A small self-supervised audio encoder (BEST-RQ), trained from scratch.
Model: 15.8M parameters, log mel input, arch jasper, norm layernorm, activation relu, depths [4, 9, 4], widths [128, 192, 288].
Training: adamw at rate 0.0031, 37400 steps.
Data: trained on synthesized solo parts of chorales (CocoChorales), 39062 training examples.
Rows from block 4 of a small self-supervised audio encoder (BEST-RQ), named by matrix and row number. Rows with one number belong to one channel. Each number is 50 + 15 x the weight over its row's rms, rounded and kept within 0 to 99. All counts start at 0.
After each channel's rows are labels from the 100 clips, of 14976, where the channel reaches its highest value: "lies over" is the class under the peak. Only what is clearly more common there than usual is listed. The data: synthesized solo parts of chorales (CocoChorales).
# convs0: first width-11 conv, stride 2 (model.blocks.4.convs.0.weight, 192x128x11, each kernel summed), inputs 0-127
# convs1: second width-11 conv (model.blocks.4.convs.1.weight, 192x192x11, transposed, each kernel summed), outputs 0-95

convs0.127:51 54 36 50 08 47 64 49 46 51 59 69 60 26 42 61 61 53 45 39 38 50 30 24 65 67 61 45 42 49 37 09 56 58 51 60 61 36 71 61 57 58 47 61 48 57 60 38 52 54 47 68 58 19 42 53 18 38 42 33 46 47 34 04 43 72 51 44 37 35 38 28 57 43 62 55 12 56 90 52 59 61 61 34 30 63 53 52 60 29 24 24 51 41 34 37 55 56 50 49 60 54 39 63 69 23 48 69 56 69 54 32 42 56 49 64 33 36 30 29 40 35 54 42 58 35 47 76
convs1.127:55 73 26 46 68 72 61 71 62 54 46 91 26 42 63 50 20 26 52 33 63 56 59 35 43 48 43 37 52 54 61 56 61 60 70 38 51 30 35 34 59 23 22 48 68 59 54 65 63 69 47 65 44 50 48 28 24 55 36 51 46 36 49 49 53 23 53 59 05 65 36 80 61 39 63 62 61 45 67 32 44 71 35 33 44 37 49 60 63 38 66 40 46 67 54 31
lies over: C4

convs0.102:47 68 62 43 60 61 69 50 23 59 30 55 36 54 39 51 48 52 31 54 48 49 62 17 54 72 25 36 25 52 56 59 44 61 62 30 16 33 54 46 65 64 52 42 53 48 52 48 43 40 47 48 52 47 53 31 72 59 49 58 47 46 66 62 53 60 52 58 61 64 46 62 53 37 38 00 46 47 31 19 49 45 62 52 43 28 59 53 26 68 50 35 51 46 51 58 46 40 54 66 38 20 60 48 43 47 44 52 17 77 59 51 54 70 49 00 50 20 54 07 29 43 54 40 52 66 68 64
convs1.102:36 53 54 70 89 39 50 48 66 45 48 45 55 50 53 47 55 49 86 53 51 66 68 40 34 39 46 55 54 86 53 52 55 49 58 55 50 43 51 41 40 49 52 00 57 46 53 61 89 63 53 51 62 44 55 47 00 55 37 60 36 55 75 52 48 28 56 44 48 60 49 58 35 52 46 55 45 42 51 41 57 58 48 49 21 52 50 50 49 44 64 47 58 46 39 43
lies over: E4

convs0.87:13 45 41 23 59 43 64 44 54 15 55 41 35 71 50 30 65 66 40 37 43 49 62 56 58 56 39 87 65 38 37 49 63 63 57 41 45 55 52 36 49 46 47 60 27 67 58 30 61 48 46 27 36 67 61 48 43 45 56 48 63 73 19 27 68 65 46 64 43 40 56 44 34 00 40 42 66 44 47 32 42 67 35 30 57 46 79 61 63 55 59 53 18 66 58 49 40 56 45 66 41 44 81 55 62 61 52 43 28 51 25 59 49 33 44 56 33 50 36 31 40 38 38 54 74 56 53 35
convs1.87:41 56 38 56 94 62 30 59 33 75 66 42 57 26 37 30 41 52 90 60 55 55 64 47 52 52 60 26 49 92 49 55 37 41 50 33 40 54 39 48 55 47 62 23 50 53 40 58 94 64 40 60 54 50 32 57 03 61 68 46 69 49 75 31 32 29 53 43 48 44 47 45 76 40 34 43 60 68 49 46 60 28 47 40 44 74 41 46 40 53 56 60 47 47 55 39
lies over: C4

convs0.128:45 63 48 25 72 75 42 54 34 41 57 41 41 28 11 69 41 36 31 43 42 50 21 31 17 65 50 33 14 27 43 34 38 27 26 59 57 35 47 44 41 74 69 45 29 56 42 44 42 53 53 41 34 51 80 45 46 65 43 64 69 34 42 35 58 44 10 67 59 44 43 78 59 41 36 57 68 52 59 52 27 66 59 63 51 46 53 40 40 56 63 44 61 39 51 56 73 68 49 54 80 61 57 50 66 49 50 57 60 18 46 39 38 48 36 50 44 80 47 23 39 42 26 54 49 62 63 54
convs1.128:69 25 53 64 43 65 81 55 19 53 52 29 45 28 34 46 57 42 39 80 66 32 42 31 71 56 00 47 60 40 31 44 25 42 55 13 53 40 53 45 41 45 91 52 58 41 43 40 43 44 60 80 62 66 54 56 58 67 42 40 43 52 48 48 48 21 58 26 45 31 73 48 57 43 93 38 61 64 64 50 33 58 77 66 47 47 75 45 56 40 51 56 43 37 41 57
lies over: E4; A4

convs0.42:44 61 29 58 56 59 68 38 57 65 79 58 44 41 43 49 47 51 45 27 59 49 55 00 45 55 47 35 49 50 59 52 62 66 62 58 51 50 39 51 58 40 34 38 62 27 55 46 47 44 51 55 39 82 44 07 53 67 36 39 54 63 71 59 56 54 36 45 09 77 34 19 50 52 70 58 51 49 51 58 53 31 58 31 36 48 44 61 56 55 25 55 65 62 15 53 32 53 49 61 68 47 51 58 45 75 41 54 45 54 43 28 43 54 61 68 62 00 53 64 59 54 61 11 33 40 47 44
convs1.42:24 75 48 66 53 72 40 69 56 59 50 50 33 35 43 43 41 48 41 34 65 58 65 28 05 46 52 65 43 43 48 59 62 59 68 54 55 60 50 30 41 41 13 50 36 40 77 62 49 33 60 46 41 28 46 58 55 31 30 63 69 55 50 43 41 51 44 33 67 68 55 61 44 57 26 65 49 40 51 26 72 70 36 38 54 33 31 69 67 20 83 32 40 52 74 69
lies over: C4

convs0.153:13 27 51 43 63 47 75 56 31 63 51 50 64 63 35 35 39 55 62 70 57 50 15 60 52 65 59 43 20 27 60 49 60 80 40 48 54 46 59 46 29 48 36 53 53 50 40 32 50 24 50 38 22 26 58 50 45 30 43 28 37 15 41 59 64 39 45 28 42 44 62 40 35 77 25 47 43 21 51 60 51 47 50 40 46 58 47 43 62 47 32 17 66 62 28 60 36 23 29 43 25 41 32 14 45 67 43 67 51 70 41 43 34 51 58 73 64 61 45 64 51 72 64 41 46 48 54 53
convs1.153:42 60 75 63 94 45 65 52 72 40 52 31 50 36 65 73 41 45 79 51 71 62 64 48 49 57 42 56 36 82 70 52 54 61 62 50 75 35 39 53 51 49 25 38 53 60 39 60 90 31 44 48 33 41 56 38 28 27 44 48 32 38 69 64 50 60 52 69 63 58 31 67 57 41 49 31 49 23 36 61 40 51 53 51 43 73 52 64 52 59 54 49 41 58 38 51
lies over: A3

convs0.172:47 49 39 60 31 54 63 46 77 46 54 48 24 37 32 56 77 50 43 35 12 51 41 40 54 44 34 55 36 53 52 23 43 57 36 56 52 55 32 45 64 49 79 60 41 60 37 63 36 37 48 42 76 59 33 74 72 46 43 46 34 81 49 41 71 50 44 63 87 40 43 62 24 61 23 55 47 38 35 40 45 56 35 66 49 57 48 47 49 51 22 49 53 44 68 56 28 46 46 47 37 54 51 21 52 45 60 80 50 30 28 49 31 57 37 62 45 60 59 29 56 47 45 31 03 28 18 22
convs1.172:34 20 37 49 70 36 54 41 53 51 61 56 22 51 41 34 54 43 57 72 72 61 52 81 57 37 58 40 67 60 39 40 26 51 59 46 31 46 47 43 48 45 63 41 65 50 53 18 66 43 22 74 21 18 41 36 38 70 54 53 20 60 56 52 44 59 57 57 55 62 50 31 57 54 83 50 51 64 82 58 37 40 57 62 51 52 75 37 57 43 45 43 61 45 62 49
lies over: E4; D#3

convs0.150:29 46 59 45 27 39 69 30 54 72 63 53 21 74 48 46 35 46 55 25 24 50 35 63 49 21 61 40 53 53 37 57 44 60 33 69 59 54 48 49 45 30 29 46 60 14 64 56 48 40 53 72 27 56 54 61 55 64 31 49 44 56 87 71 81 45 61 48 62 52 40 35 07 45 60 66 45 51 38 50 15 46 45 39 44 41 42 58 52 71 27 70 45 52 58 60 46 48 47 58 76 62 69 19 63 52 41 58 61 56 38 50 34 69 52 70 75 47 48 26 60 60 34 25 48 65 37 26
convs1.150:35 38 34 34 46 37 60 37 57 48 51 49 52 61 36 45 54 63 35 33 70 55 49 72 55 70 45 49 65 38 71 31 52 48 66 56 61 34 23 51 38 54 26 67 66 36 36 60 44 10 54 39 45 27 59 35 70 45 65 45 45 58 41 51 56 59 49 63 37 63 35 60 43 40 54 49 52 55 66 35 59 42 48 62 65 29 75 29 66 36 81 88 49 54 34 64
lies over: G#3

convs0.157:28 53 67 51 33 55 62 57 54 55 39 54 10 75 48 35 84 55 22 35 39 50 60 37 63 58 42 29 75 60 36 65 47 64 28 51 59 54 45 52 68 54 48 78 25 38 57 48 51 44 56 43 54 55 53 62 69 29 72 30 67 51 58 53 55 53 44 66 60 63 45 69 27 19 41 49 39 44 39 47 55 51 30 47 50 58 64 47 45 66 52 46 69 39 48 35 27 32 40 60 67 47 54 75 41 63 47 63 63 25 50 51 48 68 71 70 32 00 52 43 46 60 65 09 36 63 35 40
convs1.157:37 28 46 61 74 28 48 47 52 63 45 21 54 46 60 25 56 32 69 68 64 70 69 72 43 74 36 44 64 69 73 58 30 59 55 67 12 41 38 48 63 49 39 41 46 24 26 51 73 72 48 65 46 25 43 67 39 47 59 62 27 67 66 55 34 16 71 49 53 61 60 45 26 59 44 40 60 34 50 60 53 45 52 41 07 53 59 48 62 50 61 44 27 39 52 26
lies over: E4

convs0.129:40 52 42 49 86 49 45 46 50 09 58 48 29 44 37 24 36 57 56 72 54 49 57 33 27 33 47 73 21 29 53 62 27 67 56 50 44 59 56 53 45 38 80 21 61 71 48 55 50 49 47 18 41 50 63 38 74 46 49 64 36 27 08 72 50 57 48 58 66 43 62 53 46 53 52 60 53 46 81 41 51 29 51 53 47 40 69 63 50 92 37 13 61 42 48 69 54 42 63 65 55 61 70 27 39 51 42 35 40 36 39 63 59 58 60 47 42 39 44 36 49 40 55 28 73 46 66 35
convs1.129:65 71 52 52 70 28 68 68 43 40 43 50 32 47 41 52 49 12 61 63 47 34 72 51 41 48 22 54 16 61 59 46 36 54 37 56 59 54 42 48 47 41 59 49 71 33 38 23 65 27 56 13 76 44 58 60 36 50 41 56 27 53 68 50 52 57 72 64 53 43 50 12 32 58 38 37 55 53 72 33 62 46 19 53 68 62 18 29 50 49 62 60 54 60 27 40
lies over: E4

convs0.43:71 27 50 59 35 64 60 50 47 58 62 39 52 17 43 62 59 25 79 65 55 50 29 64 43 18 48 45 39 40 61 61 68 44 43 51 53 56 72 52 36 56 52 74 45 72 58 56 54 58 50 64 36 09 43 58 64 41 48 20 66 62 29 26 51 22 49 68 66 69 52 34 41 70 57 62 50 33 49 54 50 31 31 46 64 49 42 30 52 33 50 66 39 49 46 63 17 67 45 48 43 49 45 09 46 71 45 40 61 34 37 32 42 67 79 75 29 49 53 35 63 47 54 16 41 70 61 59
convs1.43:39 19 57 60 44 46 58 53 52 27 52 45 51 33 45 57 64 36 35 89 43 64 43 61 42 30 60 29 51 36 38 42 54 07 29 55 56 51 71 33 47 59 48 44 57 40 52 56 41 40 43 43 35 52 08 57 49 44 23 51 24 52 39 42 60 82 44 49 37 42 22 27 52 38 52 34 39 34 47 35 56 58 82 50 65 53 77 43 71 46 80 51 55 59 53 36
lies over: A3; A#4

convs0.169:33 64 45 44 62 38 23 63 63 52 51 04 54 54 23 38 57 61 38 40 73 49 43 57 62 33 62 57 24 11 52 28 36 57 32 42 56 57 32 11 37 45 70 34 51 48 55 59 44 28 53 35 34 17 66 56 33 43 54 66 59 50 77 62 83 58 52 55 83 64 37 37 44 60 75 48 43 40 43 59 26 21 49 33 23 54 45 51 65 65 40 55 42 36 44 80 58 52 52 51 23 47 45 59 39 48 43 44 57 38 60 68 52 49 44 63 44 44 67 51 51 57 51 63 19 45 44 33
convs1.169:56 58 50 66 43 37 73 60 65 31 55 26 40 46 56 44 60 64 53 51 80 49 36 58 54 51 32 47 58 51 46 69 41 47 45 39 33 54 55 34 42 58 17 70 41 41 44 67 49 28 60 53 65 33 41 53 68 29 62 36 25 33 38 57 48 61 54 27 55 61 31 22 25 64 79 73 42 65 54 32 39 34 67 44 43 50 50 10 54 66 42 57 51 28 49 58
lies over: A4

convs0.41:47 70 60 62 68 45 52 60 75 43 81 62 40 40 42 67 55 48 47 83 62 50 21 21 63 34 55 33 32 48 44 58 44 57 78 48 54 52 54 50 48 22 58 41 49 37 37 51 33 40 49 26 58 45 31 63 83 27 58 42 52 52 43 62 20 35 46 03 18 52 54 75 34 65 43 61 30 37 58 56 57 35 24 56 69 60 64 50 63 46 53 40 30 49 50 40 37 48 37 23 43 64 42 49 35 51 57 65 59 82 57 48 61 67 72 68 40 37 53 43 41 10 55 66 52 50 36 48
convs1.41:49 47 58 57 61 42 25 38 41 56 47 69 63 71 36 60 38 40 57 49 28 84 41 21 64 21 56 63 27 59 64 37 59 60 66 54 82 40 37 75 57 55 31 33 46 57 50 74 57 37 57 64 15 60 65 56 39 50 45 45 35 34 46 45 47 40 55 69 67 57 38 64 54 38 32 34 34 38 63 41 65 30 18 60 52 49 62 57 67 47 36 30 43 70 75 41
lies over: G#3

convs0.62:46 30 73 63 87 40 50 56 44 49 52 36 51 55 66 61 59 60 66 73 41 50 47 66 39 64 40 28 33 56 46 48 58 54 22 48 54 52 43 36 70 48 48 72 25 43 62 82 58 18 51 66 57 25 49 27 40 22 61 30 49 36 37 47 38 32 28 51 31 64 58 36 60 52 45 62 57 24 56 47 70 18 56 16 58 42 35 63 52 62 64 26 45 69 07 57 39 42 57 44 59 50 29 48 50 62 55 50 64 62 48 15 52 56 52 68 41 64 61 82 51 28 63 63 34 52 60 52
convs1.62:46 35 69 30 51 45 47 48 53 41 32 38 45 52 57 42 59 32 57 49 54 55 43 26 63 41 36 36 43 55 54 69 55 48 39 46 43 43 41 37 67 51 34 18 50 69 57 55 55 72 49 46 53 46 38 59 29 34 49 21 37 50 49 16 47 74 39 44 57 57 20 69 83 36 29 48 60 30 41 35 64 47 44 72 51 59 44 59 22 64 74 65 57 48 26 11
lies over: G#3; A3

convs0.7:32 60 45 21 42 28 56 44 70 25 58 48 70 53 64 77 49 69 66 50 40 51 30 55 74 40 71 83 56 61 53 27 56 47 68 60 59 61 60 60 44 18 59 27 47 57 43 22 62 59 48 42 41 40 28 47 28 52 35 40 30 61 56 10 62 58 61 24 59 79 63 64 44 29 53 60 29 54 54 54 12 54 60 58 62 46 14 49 60 21 75 49 45 38 71 46 43 31 53 17 58 57 54 56 57 56 59 47 60 49 58 71 57 47 49 53 49 63 23 47 45 22 54 46 62 57 44 46
convs1.7:67 50 08 62 69 50 56 59 66 48 45 62 40 28 55 47 24 56 64 45 74 57 67 48 27 33 64 53 65 64 13 75 70 57 33 25 53 48 38 28 72 47 43 45 51 59 30 62 67 36 33 43 28 55 61 60 54 75 63 58 59 25 63 30 29 32 32 64 49 57 13 64 66 43 52 68 50 58 51 69 41 29 41 33 45 41 43 33 62 63 50 33 60 46 54 60
lies over: G#3

convs0.36:52 71 45 31 34 43 45 60 67 63 46 83 63 82 57 23 55 47 52 35 35 50 76 67 27 41 38 40 29 38 46 58 00 19 34 45 52 39 66 66 66 50 55 22 69 44 53 39 30 52 50 55 50 55 55 42 27 64 56 58 39 48 67 54 47 54 42 64 48 50 51 45 77 32 51 49 49 54 57 49 43 52 53 51 03 50 59 25 51 28 61 50 49 00 53 42 76 45 49 67 57 54 44 62 24 59 40 39 29 52 39 53 34 46 40 64 53 19 52 46 57 45 59 44 41 52 36 59
convs1.36:38 55 37 54 87 59 51 51 63 55 60 34 40 36 48 41 50 45 82 53 56 55 67 49 51 57 75 32 57 81 49 64 57 54 45 54 41 46 59 70 44 53 43 24 49 47 48 49 87 53 51 27 62 63 52 42 23 44 58 57 49 57 72 45 09 56 40 58 41 35 45 35 50 60 18 55 59 50 53 55 51 62 55 47 54 50 40 60 47 61 35 58 59 26 33 59
lies over: B4

convs0.89:44 59 54 22 38 69 64 34 68 57 58 08 10 60 53 64 84 50 47 17 39 50 43 22 51 60 52 40 46 48 39 32 64 71 51 59 53 45 76 36 29 75 71 58 33 52 45 29 69 63 49 70 37 58 38 57 61 52 31 73 56 68 28 45 64 67 31 36 16 49 65 65 57 21 45 53 60 44 49 44 32 35 61 73 67 40 64 38 55 31 32 63 58 53 54 67 39 55 57 35 55 58 28 63 52 68 55 53 56 68 59 33 31 56 26 64 59 50 48 45 47 58 80 44 64 54 56 46
convs1.89:25 55 50 45 59 79 32 38 64 60 40 46 57 59 54 40 38 70 55 53 71 65 48 28 53 39 48 66 03 56 42 20 44 41 31 42 83 64 43 35 30 52 68 35 62 74 59 71 58 78 34 77 23 45 57 22 21 81 37 59 29 45 48 49 68 47 26 56 49 47 55 59 51 39 74 62 54 56 59 41 29 55 43 42 45 46 69 53 79 38 48 46 53 32 64 18
lies over: E4; F#5

convs0.170:46 70 33 39 37 65 58 62 51 64 44 46 41 28 71 46 79 47 17 53 60 50 60 28 25 60 52 43 38 77 65 50 32 73 54 55 47 52 59 22 21 49 42 79 55 36 38 38 49 31 51 68 34 66 35 64 56 39 48 27 68 64 57 65 61 40 58 53 28 39 54 63 55 59 16 57 61 34 65 57 64 41 20 59 31 46 47 85 42 29 19 49 56 34 34 55 35 47 40 46 26 47 42 67 48 45 20 68 19 27 39 33 45 64 45 62 53 36 47 49 49 58 66 52 26 49 69 60
convs1.170:44 45 58 48 57 43 29 44 43 50 64 43 57 46 65 30 54 79 53 58 38 45 77 30 57 43 52 67 59 54 47 47 57 64 49 61 31 33 55 47 43 31 66 63 56 59 49 55 57 39 86 34 34 27 29 50 71 45 69 37 66 50 69 28 41 62 45 49 58 32 33 72 76 89 49 80 43 49 34 28 36 63 46 46 65 43 39 53 58 69 35 60 42 38 46 38
lies over: F5

convs0.138:56 48 76 58 48 56 27 29 43 67 47 55 07 35 53 76 39 55 51 75 36 50 46 33 02 45 38 00 46 58 50 56 33 22 57 51 52 34 30 45 72 54 57 62 56 60 41 55 36 67 51 62 35 51 62 25 64 57 61 55 66 62 63 57 40 58 58 53 30 69 38 57 48 65 68 36 35 49 44 50 46 34 09 37 61 42 58 33 38 32 57 48 63 64 46 51 51 63 34 34 69 43 36 63 42 57 35 63 26 62 45 39 43 55 59 68 61 33 48 38 54 35 67 45 68 45 57 64
convs1.138:49 47 57 65 66 40 24 55 49 45 63 62 53 39 21 59 18 30 59 43 37 34 67 47 42 64 64 55 59 59 45 36 40 57 66 40 37 61 60 69 41 66 34 45 54 16 45 68 67 37 62 48 48 47 48 38 34 70 40 39 51 53 67 31 28 86 56 32 33 67 50 24 64 51 35 40 55 31 40 55 47 20 42 57 57 57 81 69 43 15 70 39 51 25 40 45
lies over: C4

convs0.84:47 74 39 29 19 58 50 54 50 63 50 38 45 74 60 43 36 34 49 34 45 50 29 48 40 24 48 70 33 56 54 35 35 78 36 49 56 38 41 48 20 31 63 20 33 35 46 40 33 64 52 40 31 34 61 71 51 34 32 47 34 58 93 59 65 35 46 15 67 52 53 47 51 72 62 51 82 51 47 52 29 49 61 50 41 52 54 54 41 65 46 62 55 42 46 43 48 69 50 43 37 43 19 00 36 62 54 29 57 60 52 64 36 65 56 74 49 55 57 59 48 68 48 23 24 62 37 39
convs1.84:50 50 39 52 77 47 44 55 80 54 60 32 44 46 60 41 39 41 74 73 72 48 60 56 14 56 34 54 74 77 52 28 28 62 32 34 50 57 54 58 45 55 46 32 42 40 47 46 76 27 81 09 40 53 47 20 25 46 69 60 39 25 64 48 65 16 62 31 29 51 55 40 57 56 62 34 43 55 58 69 44 35 33 73 26 57 56 41 49 33 31 49 49 51 51 69
lies over: B4; A#4

convs0.28:54 07 71 50 64 57 40 45 37 47 69 51 63 42 73 83 61 46 51 65 59 50 31 58 58 61 47 39 97 48 47 40 50 21 45 61 59 54 58 30 41 48 49 57 37 68 34 52 68 37 48 47 40 60 48 06 65 63 57 65 58 66 50 63 21 62 57 60 74 35 62 66 56 50 61 68 49 52 53 62 64 76 90 65 64 65 36 23 54 51 76 38 78 31 65 67 56 65 42 39 63 61 37 59 36 38 51 39 60 46 46 68 39 34 54 70 52 57 68 38 51 34 43 70 72 50 43 41
convs1.28:61 57 57 34 73 26 50 49 48 37 33 58 62 52 43 59 43 77 62 36 31 49 55 52 65 15 29 55 52 62 33 27 40 45 42 29 71 46 46 45 47 44 41 22 55 59 39 49 71 47 56 52 02 49 55 75 14 54 50 40 36 40 55 51 42 38 40 57 45 52 58 61 57 39 63 32 52 30 46 61 68 31 28 43 61 53 53 53 61 63 50 16 41 37 32 71
lies over: C4

convs0.63:31 53 68 45 62 78 47 52 68 73 79 19 39 42 30 52 68 50 74 64 56 50 36 00 56 40 58 45 72 28 48 68 46 73 46 55 52 52 37 36 49 23 10 40 26 48 40 49 24 38 50 47 37 27 51 33 60 43 58 49 43 74 52 56 77 62 35 41 46 53 56 51 30 44 62 52 47 51 53 49 44 14 27 45 48 45 71 49 48 36 34 51 48 56 49 62 31 50 46 44 63 57 59 69 54 47 54 75 48 82 63 45 40 36 18 58 71 42 16 40 61 47 40 45 30 42 58 50
convs1.63:55 51 83 56 63 81 36 55 57 49 61 20 53 65 57 46 63 42 58 36 66 64 56 45 27 67 60 52 32 62 64 19 53 29 59 41 43 48 29 53 36 56 49 48 49 47 67 25 60 49 68 45 16 31 62 63 40 63 34 37 59 40 50 52 70 57 70 68 80 63 50 56 49 30 54 72 51 15 43 52 13 45 54 54 10 43 38 59 44 38 30 32 62 57 99 70
lies over: G#3; D#3

convs0.164:63 55 52 39 61 37 22 20 48 62 31 35 56 31 78 23 44 24 36 56 61 49 16 71 36 40 66 48 45 54 28 74 41 37 40 51 50 25 48 42 40 42 48 67 72 66 77 44 37 42 51 53 78 71 44 48 34 42 45 42 42 75 60 80 58 37 65 62 70 50 47 45 55 59 50 52 56 67 34 55 52 58 82 65 52 45 47 36 49 82 29 68 49 21 54 51 65 53 50 54 47 59 74 47 36 51 58 33 55 18 61 33 41 48 23 81 56 61 56 53 68 71 49 36 27 32 60 44
convs1.164:51 57 61 68 81 39 43 60 66 59 62 35 52 51 40 51 65 28 72 57 47 36 74 63 50 54 24 61 48 74 52 23 46 39 27 60 44 42 90 52 56 49 54 20 51 28 40 67 80 29 38 10 44 45 37 44 10 15 49 49 52 34 76 60 59 63 53 58 38 37 57 57 67 56 55 45 54 67 49 52 24 35 39 58 57 54 53 62 31 37 37 43 42 58 59 24
lies over: A4

convs0.188:46 49 64 44 53 48 32 33 35 49 72 57 64 60 66 54 51 56 38 69 51 50 24 48 60 47 50 40 52 45 36 43 18 56 24 47 56 45 15 14 71 53 72 61 53 31 68 36 36 06 49 63 39 57 43 36 67 25 67 55 22 55 47 65 47 53 59 49 53 46 57 61 70 54 35 48 57 45 55 67 72 22 64 32 49 37 41 47 42 40 48 30 50 55 12 21 53 47 31 52 68 62 53 40 27 61 32 45 30 45 30 12 54 65 52 62 64 68 83 49 62 46 71 59 52 54 71 58
convs1.188:53 62 63 65 53 46 32 50 18 68 21 58 45 62 51 62 63 38 46 68 43 42 45 15 68 50 51 21 20 48 67 47 34 38 33 63 40 31 59 38 84 42 58 24 41 62 53 48 53 42 54 24 72 49 52 43 21 23 34 56 48 39 52 69 60 48 50 46 47 50 62 67 45 33 41 33 45 47 11 25 60 68 34 76 33 47 34 71 31 45 48 68 47 50 40 14
lies over: E4; D#4

convs0.149:59 57 51 40 45 40 61 46 44 46 37 60 41 63 07 17 48 67 43 52 14 49 44 43 66 46 48 61 45 15 45 53 00 71 55 44 48 39 68 45 54 64 28 31 45 38 44 46 59 48 55 50 51 55 50 52 58 43 45 54 63 47 55 42 77 58 44 73 28 46 51 44 49 28 52 47 51 40 55 50 52 53 59 52 31 51 42 52 37 23 58 63 47 00 45 57 51 52 27 25 34 46 21 47 15 48 41 36 45 50 54 50 53 58 50 53 64 37 40 39 55 59 30 40 22 45 62 64
convs1.149:34 64 40 63 76 59 53 55 71 52 58 54 32 30 56 12 44 45 75 48 54 72 47 42 15 48 41 42 68 77 56 73 54 77 38 37 24 27 31 48 56 30 53 29 69 66 63 51 73 66 43 61 47 60 45 63 19 57 41 65 68 41 52 55 47 24 61 53 39 21 39 63 56 51 47 58 44 44 50 35 61 69 51 46 38 51 36 41 52 41 37 53 62 69 55 52
lies over: B4

convs0.22:48 36 32 38 32 31 64 41 58 27 28 57 43 62 20 44 53 67 56 38 24 49 39 61 49 68 37 64 52 36 44 50 88 60 41 31 48 40 61 37 54 68 58 63 14 51 65 42 54 68 57 31 62 71 51 47 50 44 21 47 45 62 41 47 43 43 55 62 31 71 58 57 45 53 43 60 56 67 66 53 50 83 31 67 44 43 47 37 50 44 83 82 62 20 40 16 28 39 50 61 66 43 35 43 49 48 70 54 42 64 41 51 49 28 52 60 73 51 62 75 51 46 53 11 50 65 11 55
convs1.22:40 61 49 58 73 49 53 25 62 65 36 60 33 44 46 39 58 44 68 36 75 53 56 52 46 48 54 62 43 70 29 74 78 46 22 47 65 49 29 40 59 68 58 48 42 31 26 53 68 72 11 58 23 56 44 46 55 35 85 37 49 51 71 65 38 37 27 35 68 47 69 48 63 31 22 39 68 46 46 17 68 53 57 43 42 57 64 62 58 42 23 20 59 39 53 58
lies over: A3; A#3

convs0.9:55 70 62 63 57 48 23 59 63 66 63 52 77 45 46 48 64 50 46 53 62 50 56 62 57 56 64 47 61 31 51 69 66 78 47 44 76 39 50 29 54 49 41 59 47 42 48 46 43 61 55 55 67 66 42 41 54 64 69 60 56 46 73 79 33 64 57 67 49 69 62 68 41 62 43 89 83 41 55 77 43 56 55 67 39 77 42 59 69 69 44 49 54 64 53 44 61 48 32 70 51 75 79 52 51 62 57 83 93 46 55 51 66 43 43 99 53 75 47 46 49 62 57 86 65 56 61 57
convs1.9:58 31 65 51 59 41 45 72 55 46 54 53 62 30 45 40 30 60 68 47 47 33 62 47 68 48 55 56 56 62 34 46 30 41 65 65 44 45 23 45 46 02 34 80 74 11 39 47 62 53 76 39 36 26 47 48 79 56 56 33 62 65 50 42 56 56 66 59 58 56 42 47 47 57 48 52 44 40 29 50 47 30 50 89 28 49 48 57 78 37 54 54 21 41 52 53
lies over: F5

convs0.131:37 64 43 44 66 37 59 46 46 00 46 47 52 36 41 74 67 40 49 26 33 49 46 50 51 63 45 30 59 56 54 09 71 29 50 50 44 50 48 51 16 62 52 42 33 62 50 40 59 49 52 38 70 44 40 43 39 36 41 33 45 30 41 01 67 58 69 47 52 65 45 39 49 54 34 54 37 50 42 52 55 65 69 21 65 48 35 44 47 31 41 48 59 42 10 15 65 27 37 44 77 57 30 62 39 36 57 39 53 67 62 48 46 54 51 63 35 39 56 67 43 28 60 36 74 52 51 36
convs1.131:60 33 45 67 52 47 42 23 40 60 31 73 58 48 42 52 54 54 44 71 49 51 41 60 46 34 56 44 26 45 43 59 23 71 25 28 43 56 44 41 66 52 39 52 17 38 35 59 46 63 66 61 44 56 60 40 49 18 55 42 60 29 29 48 31 47 31 10 53 47 53 65 45 20 36 30 44 43 73 52 68 48 00 31 75 45 47 60 46 60 69 36 41 37 40 40
lies over: C4